{"image_size": 64, "encoder_activation": "gelu", "encoder_pooling": "mean", "text_encoder_mlp_ratio": 4, "text_encoder_fused_qkv": false, "text_encoder_positions": "learned", "lr_schedule": "linear", "final_lr_fraction": 0, "warmup_steps": 2080}
Rows from block 6 of the image encoder, named by matrix and row number. Rows with one number belong to one attention dimension. Each number is 128 + 32 x the weight over its row's rms, rounded and kept within 0 to 255. All counts start at 0. Numbers have three digits each. After the name is the row's rms in percent of the matrix's.
# v: attention value (encoder.blocks.6.attn.v.weight, 256x256), inputs 0-127
# proj: attention output (encoder.blocks.6.attn.proj.weight, 256x256, transposed), outputs 0-127
v.135 104:079146145144155083155116148109128158127143139159114188061091128081068160171115135101132142127124123165145183098139126141082225135135133154138099108147108114137140148164124197126104134073129105158142122133118108152174061052102160135152155118082200165106140115167088132116130141079128105117073110105129112120139182143106099120112171170103203100126092161138160119075085100153103156117116
proj.135 102:169136115118103187091090172159159134115136146134164119149164148134156115046135083114135124117163131144094079152061120148101067157102080085108137184117098107126090136081138166143157106140135117142186132065122191102125127116069131063116122181122152141091138126146181143102168117148077144193117156188147142145056101152138190105130067093137111120145131124115119138148164156171112112165150
v.136 097:136106147131095091100143153059134102073048139196109124089125123097113155166133101088152148094204092154103087084083139150122189159107101089107104082187032145108187083190120130141157113129145112135130075126129160175166142093112177106133077090124161139142114091104094156085129182124162147081175184139131131125187232134117105152074097145094128163094099152176092148153106148138166143108142
proj.136 095:134203096141184147145139142157142142126110107094140173189097164136125099058109109102224141163100136091108119110083114130132115132131111126163108151107141142145095224088136140168126120130059081084160143125060141118120071138107143109123113177166139141166179146170127140116148100136110113179147130110089189179085097147109155153163169120121157125094194133017115157090166144158118154109179
v.137 105:159072158126071129097134189153122112109132137086125115145137097125152089123150135140196117127103109098120106138120189071131163170132139155101139111158108097087117148164077106162131092147128059109094137106135088102141086124162125048125119151106132096110127160088130086098176081175064098080119131130200130161150148175176157216143142130095112147133159139074162120120105136068117111105099
proj.137 108:149133100110150083089165086128159144187086137089092146088145166126081121110170135115059114162143105095100156055163101140123100106130107127101153145097125168166116096095189127087184147096139207152171123180106097126113116116106115150089086126192163140135102143164108147178156153104154135154209138092124128104138054045123147084094153119144121133083205136114110182085173096142148171114119
v.138 110:122158172135111085172113136104098115127073106112128071099138079137126077148123147113112107137159132124191081115084114214169154110146112161138135079148127150140130102203114051215093119119123076182126117089146148126095195127169113142113162118126105120122123130174145120146189143162100110121125153144125145161086116152129180164103107105119106160125110122128124153195123150135104153105093
proj.138 114:141049090177149184117104139149191151162110106163089195167082123113134169115149126128183157134125109151105129150130137092122159127106171153134105066159085123121090148133126161129086080161130164110137185159091149118071069106141157143084144158129152145077150101176097145117043180087170133151128110127097099136168120105091103082165199119124202150089180135189123103104102142096113139114145
v.139 092:154110141098095181153112084089152123115073112167091056146087095157185140130153117140161101143107154122084089171150094166109110148109131142128099160115130186144130122106097132184107189189119106162092191125149090114185136135160172133115103127111084183146112070137129101135132138157067172112121129160076139139166145156057141143148153145158189158072108087099178196112085144112103148122088
proj.139 087:128119129182135088114165138106133107110128156141168152064122198122112086067141162113153167130098153100163167146109108130205125146132087154128141103145116085121117078170105117122125093110172168124104113157168088147107131142117064089109162107154198136126114159124142165138076169138134133094123142127147134140194096090163160132124132105117080116185125143136152134185120141064162060144083
v.140 110:174117109106141163147074071103130102131076143113058136152165131129155115081167152089067133154128167061113118117146187146093094122128144069125189092118118113168162066088152158130152125053101178145087167085207107118098143182123172135089144146071126175106079108088109137127089203085110158115122137154147163149138142106082169111168104081136074132130128144189110102157146116164148126136149
proj.140 112:092176197171096123148193144126068148144155131153129057119109108098129115196161114172134199096077124088115161176149055094143174116123110146125167162143159174159109144120130141102077149159148147156080097142089124145158118079164101130142130092093145119185171139126181129093143118169127082093089140083123140116154075083167094127103156172117094140097120120098098125134131117066152156111133
v.141 104:205136094126169166121093123135155159129142149128064117147160141122094143128085211109117143152162160080100105166124073124117091144155142190132119171141155168140129092100186125155109159038096180134155105158148169170099112204128128069112219157126109119168150089105152102174143097139151121158145117125152108121080149126081146119142112117102116131107097182147179169130163122135126157105141
proj.141 102:052132127147144143116192095138054113077119181105110070111122116160138180125107099152135082138124121103136117125163111114129166155097166110117132134134136132058179081130105103132172082106129138103126212147108120173152149069151081118125113159061162131117090200101176106092107157104092151085117125138127192075199150130134121140141126152096151086123132103177150124150141143108109140179141
v.142 095:068138148120132103127174097146092140186189152098171089143121053146090130114117124081165135151102156128136180129164117170112150099118097127179147192116167081171130172114079154093136146117135177204077087140207152116161178140142180132142188100124140167096152126170104101146085153117030165124094049130188154109114121145089126153145122106099162163131179067125163149070144124081127132183119
proj.142 097:158072185151102126110082210131127204082095084202121087063153119113137166158155147140094163077198121135100123133118108133133090149129166149060185142093141112168119110182117115107043185119153124152141143114135095096094153080162162106136097147109097104078108123113103155101126129170156105156128131134067079105098040088158129109122118142168153073171115135215191126141107123116133095162136
v.143 103:108081116157079104099110161111170169161183142108153126072185147136123143154106121117142161079126104165126185086144148086112189101136122152158156086121065145145063171183159181072159165129127095039098147071118136103142084071132163117127103140158144123184167059133166103176102109068148160111158155135132124137188178138087061155137115169097154140136143143145149142131155142105111170129098
proj.143 097:177182101080155153157112115149118124102048166097166171183131116117141123082103140067182065161152152096133109114066098153100090170069126085147121172079173109187152130089139112186155081078125116125182092161138140114171123171089123073124117113112135120136098177114127175125165121113165074165096101087077155175070142160117179117157155051101116118114089126138151151078161116189139115165123
v.144 109:120144152110204145145141146098144143116127157143180178133153212149113096155189136120123078100140118125087101165168166120158113121099077103102166116087071100092139122062138115120103146123114132173139112116137105133110148178173114126134153159133110128105169136165108084062169060095117064119191176114089097121184162098122129153144083092114130178118149185150104105144201135098110152136108
proj.144 109:130157162096125166137053145148121155115070158090075042158095070100133156192107160136129134109160141156085100108168112132094146124156162164123116157157173159154149187195176190137132146093113135061119150112114083121081109105154168074140164137094137091152118117120107170168129166139136096162101120114165196122080129130118067151097117147152106096064116113094089107122139124156142159103123
v.145 102:092149142139130082117128157123069153167136166212146132089133089162085116160055175108140138149150159137149100116147070122111115142099152186094135172100093124151138093163196181185154136142147139169197092134067070157056144122090158091140177128114113111126129162151122150140119102108151121167147086130114142153130184077144128132113129133102156124137098080103104106128147108154167138090123
proj.145 106:105093113145163153092153087123044067083146164103101129184096139154186123104119093142132112158085109122126146101107153149161101148153115119109082186130125073068137126092039128108185164111114083055160152160176152160159144125097146097122151154151144129140119120105136140106118086126142159106152132114198143052115141135090168152148117185146093133172153121114180110187089108081119137137151
v.146 095:137122129135098082171163108159144141125168075112097066149150091131060116137084148073124146130116100092157153139140169206164094107166133170126151167144153092168071139123177091086172117171066087110097160152094147071135093111127083100120082140152087109168084097122155135186100203110077141199176132111126165058157105136082143117146156163100155098134095101165189155146143127103141119080194
proj.146 099:095118076122158108102124133187116110128091120108109182156070163123219172119135157117147125162130154129173135170157120113088147112089156097140116124121149129111149152125060099110034088135144174130160092143178117094110206104152147168120170159118156113155137131117125089100145098107160132123096114077124058148164097121146113161161115104095103139143117123154132133104131122113108071122125
v.147 107:096105143129080072133077160164169139124165140096135170104166124071089081190081127170091159111133114116121144127131128174168169133139101192123146154199110082163151111196154091114103048140113120116143115152044124152115064131134125150129178172115101091162109111156165128166135141068113039140140144110170142119188132100166170166132107085075094120066159176126117084190171106114177171062148
proj.147 110:118101096078187179136148144117103157161122111095041134146091119149166172085177084114137118143102084117112128148178158093093142067114145084081084102134117165155119150067151183119147118127162158126112155136146140144120191105114156135089126133121105151173126169177100100103151110125181140133128160159093080125090180119073123119120171142193167136105159073084129174059138148152105127151157
v.148 105:092118137107050092108089213103161139149113119152173157087140150087150096147130100157137119129154144109149148150143116103164125183147161154107128135151131083080098143171179115128143107189133124065148150117110074146179090089105104111143086092103172146130178181084119098146156165107109073114089128112078128092176121115177142112171117093135105157139059166123129153125154099087132142062083
proj.148 107:159153110107138163172132045136119075128150157072152145180155144153160170056122139076078130153117133130121144113120181174109111055132085127159128157120123167161118128059119154127178088079104133123146090160136120139113163137141079158086126180165183086189077123142148186167125067106134155103178191150171131143128158127132174114124138158140097129107150131084126181156137118142098131139116
v.149 098:096167115176112120120151106175127127156212140110147085200149088123148121159125092136106167139063105129147144093125182139146084113106107133161154141134123120117058176108110118092161088118159094103091165197083148089104123157198201130110122169107050138093195076107128071179084088097163145161156158111180127109164120157106079126109145140143161099122169156110125116108125164077084125160113
proj.149 094:126101113075107118148102120172132150067073128138098155114158121089161138115117177114110081086161130129150110140165101141103109136116104147145172143069167150166146136165120110083074152144158154189108137106182123117163135125119074080149107076108141161161072179110154087144170121123110106168113115082048101143109097116115126103129145097157140104135092113182151100055143149140136104148074
v.150 102:102212112084178128138166093072136083148080103144114109116073108150105165129160157094145102170125145127146123148105130129087100149073127030179119098083151135140123149106091140142159166102116206166112149141226119118165152088101165166124118144141167180127128127097085075106093122159125095100079158061120111151120137127115150096163114109099122159172124186092097178120143078157129153136099
proj.150 106:162141169161127147152113133137102179053143147127214104094218113127080109191114129125122146066150145096101106127133072148153147137160125162138169169144107115092117097182151108131145155142145091108119141102055136140145076160120144124160118136125131082100095083112157141114109138164092146088152116161157180112113102166146077135098085120124147087106114119166154134187112122073135112116126
v.151 098:122082094170064116101143157144083136184122120153162166099111129113094130151153133079193131109127146131172094175096172070148143135098100085128151169114137115108144078131152133165119168139122070096140188119188096118156142125080096091133083130137188121163145173108112138166093111194079134120125060157108067120160158104121123099179109147141090112190122145145128124164148146111107079113129
proj.151 099:138148121148129063099124115107123141142135153112151155137188114111145167160150126095065140155096135143095164057132050185170090126151159173128103129152117120140153142081078122130171132087116147137107076163123115123123113135184121189104120119133162104128161057117106215132127046112170146091152169117152132122108135116141122120134106134098147142149118143144121141151122049125152137122113
v.152 106:165092143123109088105204116163099164089134136124137110127169113127113160101138103161178112098103090090166069110100142084103154173082171137094164109165117091116141121104112162116177144114145120159151030130076091115111108104175080147152196123106184136048147129154123147087137097123136139101131180129165150155138176185148149170121159107106088103117185162160114077112093156126152177113144
proj.152 109:119136126075137106136115155155134165176066122135109108095091106131118104161129072171112058142140074125091098101161110156115108130134085105149098175114069115111167102170205166110142163134102136116173189156099122165128089128091202074117084156120114123160128119121149084118146149111118119199167116123113160114088092099147165160061134171091143188094158121088147122116193134134127129105143
v.153 100:126070102160143142143110142130113124164144100179135143106201131080113101112158060151081152125094157093162129120130119164167135101117054115126162158106109123157125128082083158121183142123094136158103163140111132122175159141149158146128124111099112141089130108113091117137124107133048156112207140133092095156163160133101149184119099129099078111094150081132096112147087125130110135115109
proj.153 100:119170173096142082145121191065103134119112136112082132105095097130194158138129144105138134107113098132107144135134091135126140128141157155110119145143164123177097117201133154092063161146143089121105093183161079087043119177135103078116127102148128148177109123117117155174107108176191076134138167128107112141098124082154159130120186189159122133135115129084170146120132103102162129111102
v.154 106:094156174147150152156173118176072118115115125178174130115091125127138086100130191108179136152138133184099127153121160132100134128118078096139150103109178122171142116047053096136091137179111069091105139159174094115087167129145148119115124207126083187113126213154069102156141128218089112090122078143146157138061086136130129174128109107135150172086168141111159100110135128132087102143145
proj.154 108:103144129197152094036108136093148134138132107076037106119141111160107129145143172141076149088107107134162192177197067125156113106127129165082135137129153093089148076156122119117112137126179161157132175110122117116071104123118145149146190092119186140081152085139112113132085160109140150085120114093180171091155082122078044094124121155163148091142175132181105151185143088095179127118088
v.155 099:167131131122112092097121129145113108126148148140129176185121153121121115083165107116097135069120106135135091157130148157140101098095160148154183151107094154099144128160121130134185167111140165168159080133168130130136124198102100103105101161050073129093137089130124100048138121138149123097218108156126129104145124124042133118069101129122111150119160082088146104158145149080119146086144
proj.155 101:135159132105124164117135154140084190144120152110127091101089122163098107149124148191107142149114110124133123128148122120111133120157139096138046144114175128189154113141140136119135164114076078111098181186086141076103107143181144111147132091192136159146104114101128206197130088124150086215084096113146104123110148083168131176137163162142120164121104120063134088114105118145137093155130
v.156 104:117167114079109155172092160139130082134067121145100124062140094106111100092119102134106084141154142135134146102149141162155187166113159133114093135114102129108202068120187112185116068157125111135156179114066071149110104115168158132132149152076130151079124145084109168161159119133103114099135116158164092112088176101185155131153129107124117128073102147129135130149150129168175124112167
proj.156 103:099125130148142146110137096110103128168178131114104185194091146148166107081130115104145175123060119150165177152177167096132116110106056131084122143146067142128095232059090198127112084160130160158120094156159150144128119100094094135122163147156151129209154108145122119120111109120167142097129169136136156092162102098065168116123087174121129145133160111080120136191134114097103137104166
v.157 096:197163131188142126162087145119130115124158165157132178148152120149123115109085168159119146160148148105159095145103159102069088127151115082116129087140175095152159089091195211134103127079094152183151133130160133171080130134064130077148185092187106097125142151153138127095090134141194114125161102117115137109117089150116085117188134127157072094153101133131107168190132125173125123123095
proj.157 100:147102151170081146114177080129124102112141122132135125176107143091135206148141096083161170111158122131108123076133105150151128146144190186111176129142180145043123127076125101157181173090121061127107136102115047151149171109192121211142101178105157092151154119119176149089120097118086166057074117152098147106166174098123144141124189135099146143130124133150123102102107157101159133153151
v.158 108:236130111116099112078189121156046123111170092103106102132161132160147125147124172104122101084146114093104181136133147144161072138108148169096152142110149140133065173104183154141131114122087150142098091126071085102145156183178159116093165153117115157153111086191137139133177152098110179146121172131174125113163101108111167133147189092120152130123211144120145133106123141118110142178087
proj.158 111:054150136112111131154129097167176148139106153100120045097099106160131122157109141163135145172111159130182126129197100107054132145164136098140086117125087073147171103155132110080098148133131166086121130179140134161109182093134135154124171083133100085087126157056132076165097149112148135162082077098141200091177116068135112129105085122150118137151097099171164118122148132152171104130138
v.159 100:123192086139120138119119190168117128200149133126114137176058132175124156106134158124107128166090116106126146125129153155127082102150151137132122224094121123093161108137113106108084102151105147139127135149081131094131090170094133100129167086150080046152143174132142156139125097168119092175133127121130109172074136083125104082159142108116101172159144134075122167121126084092160093148133
proj.159 101:128081144141126181090087094126081132091132162129125146074161136138100101116123124126082148134136133175186142084147123172183110134116094183111090087158126124136188113125130161133136130110170085154151136098160165107147135134128091145118069116136147136122117143130113189160131107127159116061152106155135113050138157151084151116100094151133175097121060149098111051177122119137085120120086
v.160 100:110110129141166172116086147110085124086192182125127132151145072100142149109152190145124146166127133088099094162093112146141143094101123076117120146143117173173149047168139098136120160185143106150150156120123059118088190103062133135161069116070167101148154160130141155148144136152120152106085110094107145120062107149124150147109115180098188127056144155158063102108126155206160158114113
proj.160 100:143161195137120036080094124097151150162117148138112048151147142126167147120111133145099158155118111129180114167129119163155080098098151142133145141111134068098075191099178136115118161079163070138106066182134138073178107128134065182109174167168125114119137138105158138158122122151100143130167107102144142113133146123178141121100148093145140098169168128118107130113137105113154081102141
v.161 102:117135088112109147112111159119185085124188125067181142175140113106074108165052090129114137124163100138158098144091131128132112120080143050168145111104146125138075140145131142168161181182129173190057185135147119098111107138173067156128071157096142118111132171092183181122102093152103131099124112136135148085152126201145103129151085164095140119092179139083161171084121175154103150128113
proj.161 102:139168137162114069083128130152146202120068099135170139148158190074194115098137101131144110133148123187080148175193153135102125151170080110079121128188117153110099103126090071080079138088093138093189073179106176127146148094110184107176138093122119089128085117105114134103091098104092111165134147127123120161087180084149138139127097067109155179121134129101092099141131096096197126099143
v.162 110:099122139120135113112139156124116119137068170106100173105076121072133123174147113111145141139105150147143089153148118147115162120135157179117136164123115193145082134078127123101138159121128092139142127108124155140172097172159152109155171128196109142087110146160149122074087133110082202163219131174148093189148195113102146126129143130166161093083172088136169132155087172129143125134170
proj.162 115:103142111052130174106133135113174118125134076128167133196116118099111103107100164095124153177135147103104154089107109120093089159158135147088191118097153122150177133142077129108129119116111154051158165113157144168107155121182093147123142116107150122162167058110166117147156095113175088101115144116159142103137061130145111139130093125142082134174101154161072171110137092140104176115112
v.163 105:111119099159151162128118105112161129176109162151096191141109114140120142129148136094141116161172156103089123078104110129119149132102082088115126135083165079101189082101150124144135095149058131105108078126116160146103074083154129114155073134112112084114159153131158140078182101127173072156116154194087094115125085132118147117134139122075174137208144102171131108129132095141147137148112
proj.163 105:113188101153106129152094139116140043086148133169109109112106123104147089033090136128061104118136139111174132145101136114127143126129144210125152189084123145199142136139156128149099148085192113139125172145099120101160093155100113114124155146145168142112057129140108166187106132158060200107133150104137121130111166196124116209111124154141106142115151156131176139105108121133108159122111
v.164 109:185074170153115144061131112110173146111115142172100126106134065133116107125098166119137192129157149118164036162143127123109058170113158144063119132096194118103155169084130187105123143134107151127103081109117129188080121197116130121132142154107083132119124134162172167142116073172158111127132143169104144176164093133101156144067175100129093105126128127092166202109074127136117107175089
proj.164 113:105173134116084164185120111112113135120137088102158127090091150140147137084097129129089088111106137173046193115081166117137117112133131175117104120139129151133139063158060088177089149130115099113096200175150178101165145144153123119077105136085163179146114152083107095065151124116132136116106096153121156088073132102144148132170176171147145169136043105129143136172115075117087158115129
v.165 102:138153094110125110143143123135119120127137123090158163164096156124142166095173164098130099085155144142141085157165120096134077161149074166158146141092081133159162121083119149102120112138154131197159127130169123108125129101211089111126161147063132142116112171135129146069116118135108125086139105126138172079138133104187160113137173128186145100149150168090144140083138069139124175083120
proj.165 103:109095133168097142117140088096119119132097171121074092098149128156097118191142094147141116162077146160127147165127126097092113139148120141134106173173182124054164148159140184116140117121118118039093162146125106124148148129062182135154087116119150075140112094120156105146144137128139134127117150150124084099157109158051098165098059151104099148080094129097145123173119135082180038146120
v.166 096:129181087154097150100127104171130116103103111124041116134160090146100140140163068177165108166110189084140158074109104105114106149082149064131124148131133155133110095126056130118134122151119115163115132122099135121124145120095172137167127176155138150043198132115153127138122171200159159128097041098106121103113133159161157152139134098109126148068102115127192119138125085168183137148167
proj.166 099:160099150079089069139151117049133157122123165138181113175145141143144116043060179137056201079137084143111115169130128134179114105125146115122134132113143097121065146138138117147143129111157108073118127158142136134142127160152091183121130147152158135206091152130147169174109102137085162100141177129142127106093131160175132130096134104137170160143097091137098124071166169108104098118131
v.167 106:181103118096094134065153152097140183094141181142113073152174140064103080149081105104124160169147176155110056164090104113123104191132110114156112117098169115089086204145140142141190108096167094091123120110148146132113146174141209077108133120154111196129108127111105122147112111158100158100155123124127126156139098121085105158125192071182102188138194135143101127078130143071154109135107
proj.167 106:034157122138153115157117105138138084138162140080130150054132131184184151094158135152144089112059105089122180138115162155096123068172159146107105134150148167169119056136082079156072174117067106111117154145151140128107129168137120178123147099096122117176143150105113081090110080095160122112109117185113107128089147170135172094148093218097153119117108104097129108139119108131124159151100
v.168 094:131119122103185108088103170100125085139162153056104115156137133125094123109127112088120145151117141140169154110106134100095098108111131110156164197150146136177137107064094166094141173182099066137141148161063075089171117055101159161157096127189132129118138209116181123198136136173086123179133096133052137145134133070162091160079159136113156140123160089106178141077174111111139184175113
proj.168 094:087194139148126061120079131093141136079112106135189063146150093089208159162145156108166106127135094116110141194092115142145124118159159194108121091152115125123095091188114058143090175094147097101156059114132177120141109149149128175108203190146151126182110072091121156150066100097105131138126171138118107105096166156135158090117114089152131149154139097118109092145122085115150064125090
v.169 103:146152160148127106090063159129135119135156134097102129134137127134171058178153127152090128167176102119081144106100122086087136114140166101106169086075158093150147108109170128171178107112130116078125142174129108124084138091065167074098131115170166178109108116151169098168162115170096133165176106166125149134159159119066166137097145113102147102121087112108148138163135191160192130113114
proj.169 101:158140093069161119104164158147120112124123082140172132127127134116132112101081105074161139135125204136128130142069123143156131111141143173159134141125144180143156184107123110106123135100164143166099129106120151133138075169156036174134165177143138101117129134112136181124088116118104109133125122137174066185063187178211153111182133123200137135153175152137158182134116077134095156133129
v.170 105:161113108166089090118184098113143127136091094094105054113194138122161107152089120164106160122138062093104135117090130164100094128150185113104133088120171145090148080110117109157165076131080104112126166174146126177084164185154144157081104181127109135152110088139159124138129103116147127170110087136084157152149140139110119146118117092076124079170145115100146069204110144150159084178142
proj.170 107:163131103060154172130117125112169105133128104120143125128061087110093182135118150071135120131157212147102115135114101110138103132120078108131125123129108144184155162098131156127163114149141176160078117131095195093156119087093075123148151104139146135105148195164138159049093198089136124086075168159134126088082167109124157080132231149138136168110148145146157217137149117144096224120111
v.171 109:177157147121094077164096107141151080113083091134146074154208106161113170102167094136145075136124167151123168107161133121145137145144120145134104097131118101097156113142096120130182142140160122171099122095150132153101132099086133130138117136153062086134084091149064097165131188099117110116041161080133173104154083103088127132126098113200111114148065109113135144116097133122104109130107
proj.171 106:116115099184133143167156108124093180145080197139115135087055139130074129134096156136077166090118117062172117071128129140150100116131121089210096102142128078121067135105174138165132115179123128143086177148088074121110111172127167102104077128139146147151150136136153129116113089145107171100243099162119118131135133135160115121140133134104153116067136157124138115088156130116148113142182
v.172 101:086149083149135102129112107139095097068134189104196094122137163167135171139199116080134107118154165163093101067151074048157119183161104125157138127125114186117112101158094109156155086121195084207140176086125162102106164155178128117142169100182119096149151150100153124087114172153134110134108049131142172077125137149105147116133149097213114129114078157156154123149122142147160140070087
proj.172 101:100100110103115069139212122135160166129105118109106158105124122103107123139100170170145134144087126077137100126089127153139165087101140111163097112127151084156126179148119128114139112099104116080083096171118074134109098129122170170117119137047157144149095093093106128191151061134186091143203169161089074150143140174099054168107096139074108136085116167113115111095155141097115106175153
v.173 102:117128189093116107191116158112095135151134116168141181077109143139148137165165053113166127102107113168177122124120123146175186130138141164126154152126128100115161154190170131089117112118076110123103104121049171149141092121112155113170135152159184081104099087130152136089101138110147121131144161151126074087123113137160146060162124115126115109140113131165137109109176089124135139100154
proj.173 104:115110105141117188087149127162163101112130129122110132174156104136124109130082179118147160117147171087168115074189097165125118149141119120143111160137162127173116114159119147133130075154176166144124118085145050133112124112111109141149124087120121200125110116147100130180162185119097122162113118090181153096180082123071087164060058116111149104143164116144101161093109136145092190161139
v.174 106:133092119138123105118123121157188136096120103095174149137121107116122130159103109121097158101125122184106091113142063145138109135180122153135133136150117170106143123178069106168158136163119087115154126151130123201119139066125085128149112164165112091169140111133142078144146100129139098125117100140111184157129112126058081166089157107129151123104090124092147152134110131165142156102149
proj.174 107:113163123120128150126169156156091175182128075093130069077127141138149141122127170119116052162132147147116148100118202112118162100070180090160088096100121089197120104130126087199101160049118130120167104138114110086136094155121191135098183129110104161110146139090057163163114128069115144157147151088112077101110068135154133125155132146100124155107132099152111151112172118127099109098131
v.175 107:117168127151172165122142118101149131189128126081071154151072073122063149155120208095128099108106153145120161122113111108119148086176113165092044095189116162157095074090109081118119134143145187172126064128119119166108181154119080108139093095148116082141144132106132131125122142132115082080104155100170143165107121125078094147094088178114195130128101122126168166158131163185146177161152
proj.175 106:106152180137107077177154126146151142142094132162163121165101116116131066109136085164072124154127079106121133093093148105138152135059119093120168095033103067137130145119101116167151142099143113104188178180154159108171081090161141053066139175142148135107116121106090136148119124129155175155139092139102165117166074124158156112103118084096096140150134138156135116068130135088112125065112
v.176 099:161108180149062142107161114101148173113157124177115122096149110100080161079145113148110181111143114056137137093157124123146139151092101141142124114086122074117122222102111179069142123145120130104105089109088142170127107151112113146145116162139151137115158076097095144066167127126183146109150137141173109088154114142149077165120157146124081139162152128124085140108173090124078154177117
proj.176 101:139130151107106145174073139120114077121157133097101116117132146156185101124098129150104084057128133176133133115129188106113070135168190135123123167135150179139062049220161088235112113152153133123138189146175129133116136167087194138118096122141084191146129142134144119142117111133087144139068116113097106105055114138124148108131129144113155144127108081078130120096089176156112132123122
v.177 099:171116089098135184136142099120133131151100111154216130152180135156097149180128161142121118179140157113103116106167083148098100135081084138151157138117103144142164112125138202201193151085170099151114184176109135068133160098098158121116111144148136116107118121138171090095107109152120092110126133129100168068118085177112138116160144140137130105105129129120066124106135140128100128130102
proj.177 100:039144140146149086086145176113182133131125178119163131135099135123187131077173087110153097148203130174123168146129154133119170127153138077117108127128151178114087104086142078078091143114099154114143099070099120154085154127133129145166100120081110083139123134086082121083152110119099188104169139094129147181094171127109112177092128130121191189071158117137176112145154134133133097141154
v.178 103:092129169123146163090098187102180096129153086089136069156103073125101090083107138139159136095117091159138114118093122142130122086141126070091110071174102113133132087126153136137105160178121140163123116128119171153129110115106126110098067156083107155118095134149175163099166140113152160130161128094191130184132130139189178121141129140093110134147153126159154104149168175170143159166082
proj.178 108:126176125130092049129109110189141111111118119149147169170149125096168127155132138106079146145129100095089135131173152122137118126098076164139145123121029115135114166122128078143097129111128098130160103164183141086188127086133147098127162141117149112094127143107125131128091135096089146176076103129082114106147134093173177098155120041119148124168120142096136082088129115124151136072158
v.179 097:089162070106172147187157158091090091137081127160122103101123132123158111216155160157140126137068173128112161110115128126113118133130144193161080156145099140147138174152116120151161146131149070135081121132090084094135132075147089145171121169106098088093071169134142106094070121124142106080143175172052136101156118117122104081098170177152158088072130147132072128168113178069139114086176
proj.179 096:085119106128136126080106130154134125135134121092111121168125181095092108063114135117161133198158123088186134070108145153097185152102120104121157115149132130094092095092136148084156099151110171107125102086092127148113157179169104103126108128107165096128146065096153097129185080124103176127208123146151167142119102159137140229103121132100094138137173101134130137131133109146087126105118
v.180 102:120132104166133112126126067156136124164116153076110178107043112218138179090159105104147160154121128069109098103151161155119186089103116154151116084152124084101144123086151131114118082072115187158075132122152183140104125140101127116103161124092124112152123140151117119087156163171164092089100170162136130082136083114101145081121120167092151081156144128152160088127188110179131140133160
proj.180 101:152149126113093105152157175112140100075125185216102130157134150124144028153101124175120094130139140188128118112054142101136187127131098145115130126122144150163150143133131164092120137100173121109141137136132102106113096115082134095097125133168156113122059105131118123135116103132148159111174128154172091188163153187121145169107087104149130189161144146156156145054138161090129119137099
v.181 099:121072184138170159094082159077125163133136173097128144136099131076110105107110115145135090079134197152095125133117050092113128131156143131034105137159125143103052090147181057181126144094104177163185137150150136137095163242135182093101141105146077122166140138114098187115137110120107103114128173164092089168103171108121172119127123107140087178107112158112137151166148160090161080112134
proj.181 100:088120141077126111147143076178163147112156100153168190084175120126131091127154138187137142168096092098147140122159187156182140121081135130132163093115152157142179172117037134097138121140122057118105158101160173151173079047185062117103138119065152155106127164118138111111136136130173088160146041130116196118162099123141118151120154150148120088149150105128137086111082125131112179093133
v.182 111:089122136175124163101081174139121140098141175101070145179092105124129090186123164175054114097127126107123114202125113127125142148175124101174122199150108135184150114158160129199120077162098129145144155166168082113100086123132131135132152117104095126202122157122083122114117123152122165106171090126097123173115177119184135153098157130098114134061161136161118113158097119130185164096125
proj.182 114:165111104091123130079105097111102095142156104120150099117233180124125145089121148112189157164093157128141141147117119096151085134113126151109166123138169150042128142108113156060138139077130112128132124101090152168199186111141080162151190162148132053088193120091213152111154107104120089141097146153142106098148126111126166127173146170158086117181129128099126133146128124101149059118117
v.183 106:169181131093128066121095055125145114128139134142091119129110051093139145158116131159128126096134154128066129145092055090114135122175126099127120106207109140115137134151179097144134136110111139209137078160166092135090175096102130127128129113150118042179137099126105136131100145128132113149139061089154155121116147160099084154109134074157068102113089151130139146174176090121184157131119
proj.183 107:112070152135093151133156153136130167181155120166157119080155125153116077123110092089092120127126148131128159108178184108190124103092134103176157115056127105154133156102096110100142101184151150106137132140151155146170047144136166100146146163104115153080119176110089127110121154100145100150105156135105131105181082083168121140124156134116168127112119135128145092119168170119084110111167
v.184 105:193149148148139115088162099084154114161148173139092147099125122078119143101140113168175150114158127155177139196123149080135111133084141145139156096097164148133092103120178106145075108087144150100181118090181205136168102194107121128144121112165126120151117130071177153158110126080160159129165098151195134214206134091128123143165123117147065144118194137172099154136118144099112106164098
proj.184 108:079090149122137142199135168178139081071192055148159182146129093111121083136155113067097130124098128104054119055122109126157103121154119165145163149114115155180155115133074114179152154183110090081096187173163149176121135118147168118141170103151108163158135130141113100110146122174155068138082177121099142075134166151139119173152130137083142119133119146100104124124154130101116139133119
v.185 103:195105106092102103126127142141161115118114143163187085163137178145120104158103077186105132152121098148137126089136127104151051149083153121116148095117151122097098142085136172156137180123101144106112111131203178071172095143137111158116108104174069129090144124094146129119165087158137118140183161158076103108148187164140112099152173146161103114157125132110163144169142119073110110185116
proj.185 105:053107101127120165109132152151121128126147123092152180096130152125107149081154112086151099090171125173068144154168140124084190154169098143151132130132070183160175098143077100117093105175093156134123147107114104168068169127150155099167108106083098137125128156124111101040125083100108137104091174117133121152115127093098113191173139135139145136064119133134125083187136121163140141106116
v.186 106:144163092153150103123109141152155105147167113175180136157143097147153148137110167136110090159111163158119150150118146188137088117063104162093068108134109122175145159165145121139163165084106164120143096171190108147123155141119091185142075124064097061125164128147138090163131094155152066082066169146117111133055076152097116151094104166082131093063104104114050121177090107120139128140115
proj.186 107:136074183152168127124098150106068185151133113149144089141108134151091119111175043111118128180174100180157145147173150107170095146144136061182135119096112110064089161075162137140105142197110069164127146145067146127109159090137116113154117120188098133101162155133100145062132176133068168099199102067195131138120155075202106130149169108152146118117202102127171132160155138136158065090197